{
  "dataset": "synthesized solo parts of chorales (CocoChorales)",
  "train_examples": 39062,
  "input": "log_mel",
  "spec_augment": false,
  "num_classes": 13,
  "stem": "single",
  "bidirectional": true,
  "rnn_layers": 5,
  "optimizer": "adamw",
  "beta2": 0.99,
  "eps": 1e-10,
  "batch_size": 64,
  "final_lr_fraction": 0.1
}
Rows from block 4 of a small sound classifier, named by matrix and row number. Each number is 500 + 50 x the weight over its row's rms, rounded and kept within 0 to 999. All counts start at 0. Numbers have three digits each.
After each channel's rows are labels from the 100 clips, of 14976, where the channel reaches its highest value: "strongest on" is what is common among them. Only what is clearly more common there than usual is listed. The data: synthesized solo parts of chorales (CocoChorales). In brackets: how many of the 100.
# conv: width-3 conv, stride 2 (model.blocks.4.conv.weight, 640x432x3, each kernel summed), inputs 348-431

conv.64:469591450526479531472517500527382561543540621550489487504512510565457453496469435530469464540507466551406541533515462560493523507459495504577482572477440491413504512387383501482582491457576523465493390414554542486503540591472484539620533492503453453518
strongest on: tuba (100); note G3 (36); note F3 (34)

conv.338:492483493435482521488489495506503523441521456461480491534440496525463496514713583569490473530471459462455450482483497516521448491486492479481470512548524489550465484516534479495481502517514493455464504592495504518465536459491651412457469443498550634522
strongest on: horn (100); note C5 (60); note C#5 (29); note A#4 (26)

conv.488:457514458434481511462481566416482497512487553489464472549501460455516469433429426393457501493433460445517498502428491504482474486484431446515485486371486459479428474492501483471472476536470474513455505422466406511448408548472435531542483530494450409416
strongest on: viola (36)

conv.1:510506467506567593526475612468516546414605411404539509533592380503520479405449457458507436589470523450555504697530466556538437601529481455397576501489540534542471380551483526554491490530493433539507556459492465537479486490541517479427493456477496433498
strongest on: trombone (86); note F4 (45); note F#4 (42); note G#4 (35)

conv.342:513491440456521638523538579458502518504546504462506518519478386480528459388443460419514456578504443459471465608543397520501484612498433508441519485442524521516411426465452501467489480518476440513465480408485426535430434511504455557516526489457503421406
strongest on: oboe (100); note A#4 (63); note C5 (31)

conv.68:456456543503510495478620458484490460502458468515478479522444500524520538561491470606454464469470445515436491528498453485517597492509488467450464497454491465472494508444427564468451481513520492495469449516377624510539564556457524511512404440503464488587
strongest on: saxophone (97); note G4 (34); note G#4 (32); note A4 (25)

conv.331:493517447486507469492604443503466489529461499550499493488428514488508437565503448610483520464449451503437458505471518540420519458465481455505463483430524466476492525448458554468431517441495530481474454470407600418486539516472547529509412480526481496582
strongest on: saxophone (96); note G4 (34); note G#4 (32); note C5 (27)

conv.496:473501503472478440536454503521514509500483462591541554462450449458468504456436506433470564481554499487499528425438567573484475409526573568597520461519465523420458742436484424510447556476457667468460439480498423467484468491440479489450525516617430503422
strongest on: clarinet (100); note A#4 (35); note C5 (28); note C#5 (27)

conv.322:475519487523514469473453483478516529552503466429480479482585549476470483552509536487480573500429584458583497484510651496481451464520506439430515480516510474509556488594680477537467464466486477489548592513483492467478488447468509496463451555462498507504
strongest on: bassoon (100); note E3 (47); note D3 (44); note A3 (39)

conv.61:531422490403549561585536556479557450502469461421566583545410482502524496496591582526529467551537432425434417534499449464490521564518470551445552500534579581609428478518550478484465465558507485482455511591436469521480489478513567532487542465479578576500
strongest on: oboe (98); note A#4 (64); note C5 (26)

conv.130:458571513529453501470473434552476573570542518539474482440538611507516502617545533545459603533496571538530453458505582542525497496456486486497468483578465472528674508567584495502532563478487488530640564540561528500505555458518555484507511593504513534543
strongest on: bassoon (100); note E3 (47); note D3 (42); note A3 (39)

conv.354:471481502402478525451486560448486479506482538462452450590489469483522510430437433402474472490394456433483495508456455483524507503488405408484476509340497445497404440470474486460493471573496455516456481471442430553488392578487433535534449510502462426412
strongest on: violin (100); note A#4 (48); note A4 (31)

conv.388:487509488364470523466511561428464491529486532495473471578442441456525499440513439463482488487416435416435446503428467517510503488441432436506472477354528455513382479464469482460443491568468509502443474487448460542471428566491495549524444515538496488445
strongest on: violin (90); note A#4 (49); note A4 (25)

conv.376:462519433484468445514428539457479532474507508537518523527453430433457442422458512435456510490532468477510568465439511559461430379495536539581497462505484508427420583448478403498475516512443589455430451449527396480448480534454475498492525472548449502413
strongest on: clarinet (100); note A#4 (33); note C5 (32); note C#5 (27)

conv.40:486529497415503459587472524545489512539469468587616600477452459481512501462450444471486580455541507464461473459483581606474458469486573561604558472447480562463451619438468471538471603484473645497465439475440466463489446474471508507459498523665463495447
strongest on: clarinet (100); note A#4 (37); note C5 (28); note C#5 (27)

conv.261:470532522507504441506451509493500522579491457467517522492573530470458518543458505452468598484454589439582506473476740529499462413519517476493517476480487501438556544580614455540442503496478549461546581508470454486496455470436483500452453564554462471470
strongest on: bassoon (100); note E3 (48); note D3 (44); note A3 (39)

conv.36:478468665477472514457481500458498491512495464465457453602473495483508687488464501451478452492481491481489471495490485483614605517509473463446458470452493464490521498484512468481460437689464513489506485587464492617576469582488463503476461495577477477467
strongest on: violin (100); note A4 (43); note C5 (37)

conv.326:577447458435441416465456470474547456448420416456479470535433459483528452453564519503573479434440466473477449382478483484425439440514459442482442498486703464558426488482526470450486477503483524511463478522427445428469476439539563459415435474508576544442
strongest on: horn (84); note A#4 (42); note A4 (25)

conv.384:469500703513487482472485466472480503538478478476476471551516524482495693522485493476471509483478525469504473453491536465592601467484493473470481475522476478486551541519535449520483452587476548472523519639494502570647494559459491510484486543591470482483
strongest on: violin (100); note A4 (39); note C5 (34); note C#5 (25)

conv.164:491611447549478500495527521470429527628479753549496499498500507484510454494495444488488491488544489580457500491513482492442578496452461547584505517462468499472550503415424489442573493476508492525528419441575524467457527586502460614727594548483497449495
strongest on: double bass (97); note A#3 (32); note G#3 (28)

conv.55:483538477491469516460490552466474505545489643516462462558492490521514481447448459433480447491499433553467532502489421486497532493501439492546477544402497471496464464418425475432568467535531461515479424440514461525484454603490425572628540498487474434437
strongest on: double bass (73); note A#3 (30); note F3 (26)

conv.430:499510498533500506446606427512500505548475529556468453502457541474544496591516479600496524475494467559450431525506491496501562507482502469505458455464528455511559486458463586476467531498464487533545462495473675495503571546519512551545462532497523493593
strongest on: saxophone (97); note G4 (34); note G#4 (32); note A4 (25)

conv.287:533415485537566426433486543473492454392540473408460421541576454525448484455496464486533421432423537488552541538544478427487461391487470409480542545436529437484428420548490539580526431507535443481407555479455490500514466515519489467482416414474529476522
strongest on: trombone (99); note F4 (46); note F#4 (42); note G#4 (39)

conv.286:473618464582469484493503471464454522630469736571497496482517502485510458499477437509474504486575518593481475467478512493429584510474481565596493501508493498469589526439481485450563490447501485520541437439584549439457576536488462576726601555477469443498
strongest on: double bass (98); note A#3 (31); note G#3 (29)

conv.367:537458496444558579577589551467586443536476500483552567517468450479599504444504507432536478532549435506436405553499449475491537691550500560456563506473565562588449484460477536513477483521495454561484466500459447521489439494543436563523560526462535480436
strongest on: oboe (100); note A#4 (62); note C5 (28)

conv.252:500490507466491504499474522571559469496493491501512499497554539703510505485506499491500521507493496486515537499498532498482472503570503495498508683467522493491492500498524499499548502484741502518480506481471489483561465511496483471498501522504470488492
strongest on: tuba (100); note G3 (42); note F3 (30); note A3 (25)

conv.541:486546478499516718516503545499450631491689467438511511528520451536471492451507503527491471708489501458474503676555461611555480608463496495426517500538452521504508439509510496508514500535510486481532503486527491559468536527494562518456505471484494511495
strongest on: viola (100); note D#4 (65); note F4 (35); note D4 (32)

conv.400:457457515486592513536486603484557471481544496447545522551722462504507511446473506429459497517470527446692603562502524486495490507572504479486633521451523546509455475613533504595487501545518481535469636508452437507522426498476465515497501484499466457496
strongest on: trombone (100); note F#4 (47); note F4 (43); note G#4 (39)

conv.469:505526489537472425441395515528511511487497606546457442511527505544467493451471480429501493489535471567523636443506476465484482433550524524625476568516462454427497540416421473488610485473556511511491427428606435465538501550493418449573587515463441470453
strongest on: tuba (100); note F3 (33); note G3 (33)

conv.42:474544503508432469501440428596499534562505489552500508401526618497537495630514505507473680503470559537507436439479574517504466492480498482472474491506483498526633505537568524489483594441490502551632538515501501489487509412528517495480471652500489522518
strongest on: bassoon (80); note D3 (37); note E3 (37); note A3 (35)

conv.238:491464490519770521562575600493502442487544497493563549487584456479499491486492480503490457518531497468553512613517487489475516523517529524502681484461505570503455477557492575646475494486487491482408557499436503477497473478480500545525524464496484486557
strongest on: trombone (99); note F#4 (45); note F4 (43); note G#4 (39)

conv.114:520429512452502460511498491509502467436454412458517519524438491503485508515630581554519478479487468451472400446476510484500469437478492487459485491539580526569446499527552483501448490520501529450439516581456496489488530437487628440424458448518567607526
strongest on: horn (100); note C5 (50); note A#4 (39)

conv.294:499526503501560528641541555517501495633462554505608651475521517460508507515470460436493536539600527505519440505513546501491551541501506626514604463487515631492562540510536465516488523504467532473518516492501446494508478460482464580564580544533492489452
strongest on: oboe (100); note A#4 (62); note C5 (30)

conv.444:448494475566597435538537539515443486491542473515553541474532448508448473486484463533450488453504510469511515561466530539470471414470561511539588510453456525445466541531486553591478515460509539417403532479442532460490523497434507510510456442538447498564
strongest on: trombone (59); note G#4 (40); note G4 (39); saxophone (36)

conv.259:465572484505467551469473542445441523618501636500473471532536504473488495489437463392470528527507537503522499513500550501518532514459460500541484491450448481475537509485529438450528483545481495499524483446548432551455449579459432571607563587508435418424
strongest on: double bass (82); note A3 (27)

conv.464:487501470418454525439513543477488490525486563505447443563493502513541479466450439452484482487415422509465481514458446502496517515490398411499444534333502438519457434433458520417518492544522450550497449447448473529479420589512453559556457529486471425458
strongest on: tuba (86); note C3 (25); note B2 (25)

conv.232:507482469416570586665555630476555468561495460502633661493511429461537477436461469435504494542562475433486396562535496519490512582552509595479605473445519643527412519493489479537470504505471517494443513450442431511471435509502471575490538489521517457447
strongest on: oboe (100); note A#4 (63); note C5 (28)

conv.279:492612481605459446481482473482431518600475773559493482475530494478485481483511454487490495472575516618474502435492498479442565471464496564632489507524464490468589530432457475460579483461491487508542437475627520453477571538503465552709628551468497466487
strongest on: double bass (98); note G#3 (30); note G3 (26)

conv.203:459551489525445522501479369503459561521544462442490508429508553511472490578538536566458572555450555472510464498517575537519437509459484464445455476628460513520594476551588454474497502456493476486581548546542530486471580406476574438452476549464502534533
strongest on: bassoon (100); note E3 (46); note D3 (42); note A3 (39)

conv.38:499499497516498507490605387537490519510502483588474484475452575494529491625510473609491524496478466570454480529512493527493543522481516461459454483486505500506584482456464600479472536471483468542564464480472635481501581524511523494502442495467498485600
strongest on: saxophone (96); note G4 (35); note G#4 (31); note C5 (28)

conv.309:541379571516514433455452511448506444385490425407469458532544414484500563379446484398546407422426555478556530468571472425530521444500479428452525488456510471472395467526491480531548444536484489497449528535448429511583411519521428488417438441523526446465
strongest on: trumpet (95); note E5 (52); note F5 (40); note G5 (39)

conv.297:466520469499550565477477565519486543426594518435492463546617490562468476430460437453463430560444508485579605635518439517536457548522479427477555580446473494466464365547472541550548469518576414534490559437509455531515461547503476465520475466445454436494
strongest on: tuba (82); note G3 (29); note F3 (27)

conv.328:495546458560534526554578529445471505569496630527534549483489486525538455496467445531495446529595459556454484543514450470445629555484453592548532507492538547493523485429449509491554430448517456506489439414561579457479564517489479600695614490477500439521
strongest on: oboe (98); note A#4 (62); note C5 (28)

conv.615:507521512416532493630492519524510496538486451583662645482444456524497512440461450464508565498590521455451479489489565581498484484534605604579596513457498609452453608427477457562505591475515609482452435460437450458526446486479491497469542497620498475443
strongest on: clarinet (100); note A#4 (38); note C5 (28); note C#5 (27)

conv.560:490565501523465604493457485501457702440795459455488488538492469533473505460470485564490486717494493480474528638548485635562471551462511492451473508556477503488540459472500474474535501528505492488545472481562545531501573514491600440450491456480496484498
strongest on: viola (100); note D#4 (63); note F4 (43)

conv.196:487618448506446524469492504507366557563506634566484483512489490527464458475453440484487495517505481549399517491523466568484523498435477503597465538469434482433503536380379477446558525478530552493512372421557501489466513591515457567613538520537465443485
strongest on: double bass (99); note G#3 (30); note G3 (27)

conv.44:541450505427568580600596563466581460538484479472574592521467432474576510442519499469540476552550430467438400558519447480506546630566497554434581488469575596571429475467484530494483489517483460534462472510434459518499448495540482562514546507461544491456
strongest on: oboe (100); note A#4 (63); note C5 (26)

conv.349:498530511409509495656500548537474509544496462554711665467463443514488514435460437464498557505585494436457487488501557582487498494491557613567562510452506618441445594455473438525493585471506595474434460480444453457512452475468500520473545477619487483447
strongest on: clarinet (100); note A#4 (39); note C5 (29); note C#5 (27)

conv.220:484520456501500510469561467487495522497493484473466483519425516509456458573639547662481459515445438476446439514464492507492485478485478462483448487541524479542502479520532529484440475492502483429458509558472584485447586492473644478496421433476533602582
strongest on: horn (100); note C5 (73); note A#4 (32); note C#5 (26)

conv.484:595526541531461468482411510577528530509496547512494492505519506597516533455506467489594479460535536552454514445574484485505521480523493526544493588499564492523517494456476477489761525501596516535519456490547517493581530515574487490529550489529583475439
strongest on: trumpet (83); note E5 (44); note F5 (34); note G5 (33)

conv.84:496515458608588488435574492447469526477555503458457426508554486535455451522470469555493429517422515496548548606502494507482498469496489417487529542497508436454514427546501584540501398468551434450468555459497562459507544516479524492524434410431473462599
strongest on: saxophone (95); note G4 (36); note G#4 (31); note F#4 (25)