A small sound classifier, trained from scratch: 5.1 epochs.
Rows from block 4 of a small sound classifier, named by matrix and row number. Each number is 128 + 24 x the weight over its row's rms, rounded and kept within 0 to 255. All counts start at 0. Numbers have three digits each. After the name is the row's rms in percent of the matrix's.
After each channel's rows are labels from the 100 clips, of 14976, where the channel reaches its highest value: "top examples" is what is common among them. Only what is clearly more common there than usual is listed. The data: synthesized solo parts of chorales (CocoChorales).
# conv: width-3 conv, stride 2 (model.blocks.4.conv.weight, 640x432x3, each kernel summed), inputs 174-260

conv.238 096:114127128148122135123112104120121162130108159119117115193140131124126127127136130128119167109098148119160109189130125117123152123116136163123108128124130119126142120131148103118128163128119119125134129125119128125117111122123150115122135128135162147131110177128
top examples: trombone; note F#4; note F4; note G#4

conv.413 100:161121120125135130111123120151119133113118120147132183103119118140116127139108107120162152116125198117124109134121147124140127130118122133121173222135165162190131115132162143146123124154124196119141130164122140138110122161186101137186166128112156128113111121128
top examples: horn; note C5; note C#5

conv.77 100:107145157165168166146106118107159143112120124114123108144145112113130164130111144147111143102129110130199096138150109108120125158147174135163111116123117109125119106133130143110121187137123111158131108134124110106117112117120126135107134137138137149158150197145
top examples: trumpet; note E5; note G5; note F5

conv.535 107:095132126109073104117115109083084124103106075107118092120113108111120099122134138094114103108107117066093146111120136109129119107078125093115090118097145112110140131150106100108124107102095097115082112097129134142126079145102129098099117121140123104134098105123
top examples: viola

conv.164 093:108154119171112137136130118106109126172127094123112104125141131127126135130201130125102098113187148098160179105101102114119103132123133105128125114112097093127134133129098128123124125126113082105114117146139112104165105108123132120109126111195118121134124136136
top examples: double bass; note A#3; note G#3

conv.249 097:177101125110106082098096150148110110120163164113154161114144123114131103119108130114161087103124119177094115156113155117083186122111062113124088099124129118111137121119105122111133103124107125117139134083143175141135162087115157125121103192117116102125129104092
top examples: cello; note D4; note F3; note C4

conv.200 103:127121119113130110133196102141122125100128117114105120093113142110116150138115112121121137179118109141104138123121121111183131114131099154119112100152103125104105137134096122113220087109134116121139110103108139106102139139107115106100120138117089098096128106148
top examples: clarinet; note A#4; note C5; note C#5

conv.185 111:105080140104133119095115106090132121072122118119113109123109106121102132097040138107124137107087119122120089136155139108135148128116141134132095131109156123108144101148135114118126147133120128148090111097113147142078097166111137126113112132078127127134123130099
top examples: trombone; note F4; note F#4; note G#4

conv.436 105:173102120122133118092126108160122119114125126138117188096122114132105126127110092108170141121135204139112106139124136122140139131106112132121150215135159159164126112131156134139137111146124199122141128146110145121094143164160117126169151133100142114104111109112
top examples: horn; note C5; note C#5

conv.255 100:176095136095099102097096159161113131115140159101151169108141112099134106139080131103159112087112137151071083151135185110118156122111097118126112140112167132142148116134131102099129075109102148133150122117158165157113149137142128118145131203088137123145122083106
top examples: cello; note D4; note F3; note C4

conv.198 096:125095106100127096101150143110119134134100139103176114132089113109114107125133111097156134151122113122098135142107141108128149108104091138099145120173137193121106114117168154106142131115113121103116175110130148189119122116127198118128118119103134128104145119115
top examples: bassoon; note D3; note E3; note A3

conv.581 101:115124134150129137113147117108128123187112099100141113083129106104115136124205117116105106134203116103153183109123114082111096134124127109136159101145113142120107099107129156103114120110091096128116148144133108145141118118109146115093124127145114122133146125133
top examples: double bass; note A#3; note G#3

conv.519 098:113127133143119136122111100116118163127104155114120117187138128117125127125133135129121163106084143118155102182131134115119159122119134163123103129125139120128147125137148103115123163120120121126132127121117138133115104130125152109121134137135162144133111171127
top examples: trombone; note F#4; note F4; note G#4

conv.144 100:118092180126149138083136113107157103093147102148124117076135094152109156114067127091116097129119112123117105098180144082155135163114168133168103129120152123108139102137097139147141137157101124184086112105123153143076113156116125155128108147080100107157148116115
top examples: trumpet; note E5; note G5; note F5

conv.80 101:124111117112128113109130123123124131118186132206129125127123116227103120129124115125135116123113124122112142133114139118140134141123131163128118135138124131133125113128125129216135171186131123116124131122126144137121118119150131165163128119124122126110126122114
top examples: tuba; note G3; note F3

conv.526 102:139136120151103078118112127131102100151124139108113133132144120105133113117160118099142081118164140124137148125095103134121131121093055106126116109096099090102142144135080113104143097111122116099122117124127133095145153076097130116105090122175104065097113121102
top examples: oboe; note A#4

conv.207 097:103141137153131151138111094112127169116115148122112108177134129122120137130131145140121167106109132120173104186136124107122155130134155162135106119124122121127135116140146106120126192127110120136134124134099137119125106118120145118112144133147157158146119185144
top examples: trombone; note G#4; saxophone; note G4

conv.616 104:136134227144166145128132132120180103129123113117139136114163114112140169112125132119127107135144128133142116103188143117133124209126150111236122134129147134119143130148119156114131124155122134221098120123132149143121125145121117153127112154126112117165187133119
top examples: trumpet; note E5; note D5; note G5

conv.479 096:144158104117153124220122153139145123121131128126131149156120197126193110140140171180118116116122125150115141137122124255136118117163114113113131142111119130143139176169134138123108110129190120123127139134142099119207129098134102124143123111161132137113130105116
top examples: violin; note A4; note B4; note C5

conv.286 092:105140113180114144125139127107109126186122108122122105113140130127122124126189120128107110126200137102171166099101109101121099119132129107116144106133108120117135123122109140124125120130109099101116134156143118119151122118113140128101125117182108126124126131139
top examples: double bass; note A#3; note G#3

conv.156 096:114212102158104151163135141123101143141115130124107117149125122119150119146164132139114128146153114098159158115078083129125089119136140118113133104092094082133118158133119112123143137128107121084143099156129093090161141099126122138112145093202126143137102148184
top examples: double bass; note A#3

conv.22 104:132097094084095121084126119125090132117106123124147146116065086125089098129114122104171162124113155123107126137102144109109148098101108125089162156149156170157116100132201120126127120109106158092120151150117144160099105151149152094141152113089163129105103109121
top examples: horn; note C5; note D4

conv.262 100:198106134095106129109107152184110149118133147125141204082127107122128117164100109108151134101119164147089090137132153115122133140115115127129141171117160137176118117122141114125133096128111167132174127140150143134115146156174105124176165156089157137145120093132
top examples: horn; note C5; note A#4; note C#5

conv.55 100:103154123148114124146103107093116109134140082138099096125135141140134111113166151136108072087152125093131164118111123141117115123121120107118087100080118085104143141151082117140112132136128068114090099110135130116169084105102125130110102116170098123120113120110
top examples: double bass; note A#3; note F3

conv.465 093:160101111107122105121156111168121113104162146117106157101113138119099141129107121122147123153129118180103127138119124127151164112125110139115112116162098117113096119120095132116191095124130138121162119106096163096091174116112124118109117164103092091097124108118
top examples: cello; note D4; note F3; note C4

conv.150 093:126115120160121121098133121123114118180127123117119124095129111121103124119182109109119109119221138111155173108102095093126108121119104121122136122122099109130116109116106131119135116124114107106126127151129126101133130110129147119126125117165121106112124122126
top examples: double bass; note A#3; note G#3

conv.558 098:138175100132123172151132156154120179132113155129138147140108113121132117171118133149132162154139134115146109114104120123125096113145170130109177141130124123176104134110138127126126144124101153102179144194139110125141146132162110147142208104144167167149113144215
top examples: saxophone; note G4; note C5; horn

conv.275 115:124117130113125120118138127119119123123180125219135125129136122249129125124128122126130121133123124127116132129129150116137137135126128157128117134143132133127139126133127127237126165179131125127119128126138138149121123124141126161157119140121114133127128124129
top examples: tuba; note G3; note F3; note A3

conv.190 094:137167122136110171144115118142104157115116119135111158141121116129123124147115135154138168130126168104143106118125127129120103129146169126120167174121155131187132136139146117134111146137114171119159111187111115117123136162168087134149208120145163161150107150168
top examples: horn; note C5; note A#4; note G4

conv.105 094:117165105126111162147122143126101174124171142175122114137110110180122119169122133152109136123116110119143136129108140104135113115150170157107122111122113094148106122113109111177131179168113107102163129146151132130134117114149111164140164116134141168152098148177
top examples: tuba; note G3; note F3

conv.414 096:156128144096104122126096201147123162133119145106173141130152117111160115172101137115125114088095125123087103142144192123115130134117114114137118130105176130142153138146133095104105109118109131140136132130234133185140125135145114121150140159103156147176125094134
top examples: flute; note G5; note F5

conv.458 104:146102103095098131088089099139092136088141153120114154125078096120080102119073131121170152090110141155120089166110144110115183106112132131100126152115138129145126090136155100120139134116109150104140119132092172125086143146142150104135142151103154140112088129110
top examples: note D4; horn; cello; note F3

conv.167 102:118115118138137116129157100137133129133106096125108121119139161123116149136142097112103139155101145113127150118109117116153116122116109148118131137130122128132125131130117116125159098118130130114136107128107132108112116142131093125132131122114115097093123128141
top examples: clarinet; note A#4; note C5; note C#5

conv.203 096:138131106106138117107156153140130104144092155134161144121120090123131120117135087107168136180146149116104121115104118126107092118113110100111200150173133184149081136091165167131126105128116178107130166152125101156113164126150147136150140102122130102107145102133
top examples: bassoon; note E3; note D3; note A3

conv.505 096:122123155207138118123127123120138120205108107111126127155179154110131133122177142122095124115149182116169130124161152137123123139120126118144138142113157121131178125148113113110093117115145125153112128143142122138144117152135104116134124155156133105137128164114
top examples: oboe; note A#4; note C5

conv.248 102:115126117110120120139214126137116149109106111122125108101118146116132157157122123109072142186105101112107154119120126109223108110116108155118106108147115115118118137140097115119191098113123111121134118114138117118119101139119097105114136124107123116122124114171
top examples: clarinet; note A#4; note C5

conv.469 094:132113122125127086086113114124123103131175139146117122104116090151080125110140109103136087114165107141122160140104128104115153135109081135132100118115093094125108109117085112150150146145123102108123116115129162112124136070134163142136103138145104092106121118101
top examples: tuba; note F3; note G3

conv.152 099:101145138160130151139109103112131163122103143111109106175139123111125142134129126140120165113103133117180099172134119102116149135138155157137110119120119117131131125122143110109123195118102116134135118135099132114115115116127136118110145134149156155142123194148
top examples: saxophone; trombone; note G4; note G#4

conv.425 101:164105108112121093089100126150119085110179159127139157108109105129098109097109134121173095107128125187099132147110138124087205110119093123118107113133104128115113109123102122125150118125122130110132133093115193125121165087114176125108097161127106105095135111077
top examples: cello; note D4; note F3; note C4

conv.67 106:123104135104104134083131092123107115097104106121101142111114097121099122114078124094136142134096151110104086112151124099151114126100152117125132162127171138142153113152139099122124114120103164139111115137101133126071117218140094121139142122082137119131112111122
top examples: horn; note A#4; note C5; note B4

conv.619 098:105130116113115139141145092134108183086122148135101111152102135133105136151099118129118192147091112114151122157115098106152136114119135190114102118146099113126086126132141105134155170137111123113158120129081118095097111125120134126115156103110146145122100158150
top examples: trombone; note F4; note F#4; note G4

conv.524 099:118115103116173131146140118120160084144110094121133133116115162120128106096140154170121134127147146163116148119146107166132112122178133105108160154158125160146136130146148158122091102112197139141111153143119113130143122128144120114141129091124117126090143106087
top examples: violin; note A4; note C5

conv.359 096:151120147097096116122088186134119157135121144124162141133163122128161115161106145113114118075092128110080103139154177119118121137111121124137119141105187131136170136142137093125078116136105139147123136129208123180139110144141107133148134160104156144175125089126
top examples: flute; note G5; note F5

conv.313 102:136140107131097064125122131123087092140121139112118130135134126108129103118159122107144072123163124117116160134083119138125137108100041106112106099099105091096140150139078114110144101111123112084113112102132138111147148076098141117105081124173102068093111104102
top examples: double bass; note A3; note G3

conv.443 107:134090108088106104081092102122102126084151147126123127124077091128075104109075137106156133088102115147111125163114148110116192097106105136104091119109128115118122091140133089127157135117108120109126116100108177132094133122113168107112115145110139127112091120095
top examples: trombone; note F#4; note F4; note G#4

conv.78 097:106158105176093144149153112110093127180118092121133108128151136119134114131203133134092106133183141099162177107085095116116092123127132097116148098151104143122146130133128155120120123126107079082125152140128096134158113103118141118098130094182114132116146144141
top examples: double bass; note A#3; note G#3

conv.132 097:089151110124118143139093123088118155094158144176104098177103106178120119122105152162127151119095106127152123155117116134107141126138166166117113114139084115124118134137142116177119205166128110115138121127106138114112122104129144155134134117133135168139113169138
top examples: tuba; note G3; note F3

conv.48 103:104140109120128152139084092099125162085145137139112115167087124151103110123090154161129166084091111144153117151134124128109160107154159147109115124118122125130127102150154101142117185139141124124131125141089146122122110129122139122107145115130164170138104167141
top examples: saxophone; note G4; note G#4; note F#4

conv.471 106:120116129111126115114139132118120123122183128216136123130136118243128126124130119121126125134123123124110136133130150117138129136124127161126113135146134137127135129132125130230124165180132124129119128124145139148121122123142126158160118136124117130126129117120
top examples: tuba; note G3; note F3

conv.618 100:122140109130112159128097092126103158088105118129096145142088102125085115141079137149141190101106151127151086138118120110125122119137160133107145165126150141161123094141169110127109151123115166114142124165091124112093110168152104111141175111121171156129094154153
top examples: horn; note C5; note A#4; note G4

conv.430 091:118209126156131242180119135130131178124102124116119115138127132117139138175121152177099145118123132127164118119128140130129110130166197128129146125125135104150128128131127122116110144114129115127166121167138113127147116140142095124113179124150150199168122161209
top examples: saxophone; note G4; note G#4; note A4

conv.537 098:122161122128099177140123110129099157097108119124100139143109112122118121144101142158135164137099149108138089113129120112128114120144184122119152157132150123159145131149139106123124138126101152119154110174098132116106131167144072122127196124132151166153102147166
top examples: note C5; horn; note G4; saxophone

conv.536 108:101145137119115146143107098095117111079131076132101104117101127136128113114118165138114092097106114098105143106141130139136122125129162101131101127090139104118144136182103109133112127126132109137089106108116136126138085158116107121111123124149111145141114112122
top examples: tuba; note G3; note C3; note F3

conv.582 092:181114135141141123086132137173139113155142161124127182113142110117114149128146096105155149131186161158136134153136136107139142142115112135144153160133141135151106120104145132123137112119128166137163141159138139109122161140155139129155141155139142101128137127116
top examples: note D4; cello; horn

conv.265 107:104138114096089128117135081101091123069112093106097111104073099111096108126109132106143125128114114099084136110124115106154128100101142106105121132112131122125116122153121092108155104095103131116108109120098136120112106156122128093108130107142123123119092092144
top examples: clarinet; note D#4; note E4; note D4

conv.120 102:126126221138157142120131130109171103114111115106134124106154104103139161104112139103121102128139118122139125096197141113139124190111159100224112128122152125109149130154107149104138121147109131222089114114129145144111123150108118152117101151119104111167173132111
top examples: trumpet; note E5; note D5; note G5

conv.544 111:120125130111128118122139127121121125126183131231133120127129118239128125123128123122130121135121122127111128135130150121140135133124132163127114135146135133128143127139122130238127170192128122130121130125137142148121126125144127158163121139124115127128127120128
top examples: tuba; note G3; note F3

conv.417 096:124195116115112094152142153129118118105118152146107124176115128129169124130120136128148121162112114111108131117108094157156113119124106120119141120110107131106135223154132121142158122128130152112120120121113106095142159117109130154122107098172107108101127115145
top examples: viola; note D#4; note F4; note D4

conv.380 094:133139119136121109118135144129119105146131157129111129118120107122120131113152108109146100146186114128133161121116104121140127120119100115125130109107097092115106135128090112124166107120113126112127113149129134093133168101114150139115110124166103099109115107129
top examples: double bass; note A3; note G3

conv.355 093:157138147105108118144117208156131172144142156147188145127165127147167136184117130131099105110114121112091129140135155123135117148126101148144113121121151105149145143118095101148114133148117119136151143138210129154150116111157117143164143147109151152165138102140
top examples: flute; note G5; note F5

conv.457 097:124103113098118099125149117137112157089118152120115120146099143119112141147098127102127168145104116132125132173122137128158160106105099201110090122136126113110123124146140099118159143125128118117144115104122141129109119137110155117116125132109139123107099130128
top examples: trombone; note F#4; note F4; note G#4

conv.82 104:127099105084107107092105090120104133074149148134119123130079103137076111114078142102149144099088116138109136173115143110134184096097108147102091120113133117118125096148137091135163141130109121107122116109100167135094127129118173112114120133113139123110096120106
top examples: trombone; note F#4; note F4; note G#4

conv.317 100:145114147086097116113091173132118150119116136108155131129150116111150107154087148109125109074090122119078095143153201118118136128111121111133109129100192133128171127155130093109097107118105129147121126118203147195126120150129114119137126172090145141170120091120
top examples: flute; note G5; note F5

conv.60 095:187151110132128169146113154183123171146149177115143187120114120117121118169127128155143154117164132153142116148113158114110141116149161136115140143124139110174093105088133122116131136121127146110201149170154144128136151136169116127153186160131170169157121143169
top examples: note C5; horn; saxophone; note G4

conv.605 099:163106117112116090099111119150116091108179154130139157101111118132097123103108133119169097116133117188101133147106139120104204115120086126120100107138103129113112116122097124129156116130117130108135132087106192128118169093108174129109096170126099093106132108087
top examples: cello; note D4; note F3; note C4

conv.466 096:130105136125133103112134128126133146128125165133141123150135140136135141136140117102146154130115142137135140197147153127141175131107098190131110140133153132122145132140164122133146155141133133135122135112138154142130117140123184121132114147124150115123130135111
top examples: trombone; note F#4; note F4; note G#4

conv.514 099:123134188159195159124139136128207112134111111110155122098167117110141194128139130118117117149168112130158135111167134121136116198133140126198136124136129135114125117130117178109133139156130115190116134138139128147124115120116129161122110143134115116156215141138
top examples: trumpet; note E5; note G5; note F5

conv.489 103:118135148136103093132114152105115108145117127129129114175177151133171122115143137116111117131094148103124104124138148151108130137103099112142129127116160120095186161139116111130087117133125133135099118120145119144148136136097087126111093154138113091130122129106
top examples: oboe; note A#4; note C5

conv.391 097:116110103105117112099132110118110146106173129185136116133089110196090122131110096115130134125102112114113138148107151101134148112117113172099100127129134133125112104109138115192140174170114118100126124118127140146107088115145150162159124122122139139115114125129
top examples: tuba; note G3; note F3

conv.215 105:122166128140097175147128094116101147096092114117085134144116118112128120134105152154139155140099145089138091109134108120152099121142197109123140145118144111148153140161130105117140131114100148125144100154078128108111134167139060119122170115144138161152108146165
top examples: saxophone; note G4; note C5; note G#4

conv.356 102:117120126107127097138255100135120130131113102119135113098114145114120157140149111117098133201131111118096156113115107114188101121121096147128128101165103144104106135131126143120191097117131113123133141097108119134109118134105127109106121117117100101095142099149
top examples: clarinet; note A#4

conv.279 093:118121120168125126105134124117117119184124119121126116102130113124106124119189110113118111124220138106160177103105096102120108129121107120126136124128103109127115114115106135120134121122117109107119134153131124107146127112124148123120124112172119110119131126121
top examples: double bass; note G#3; note G3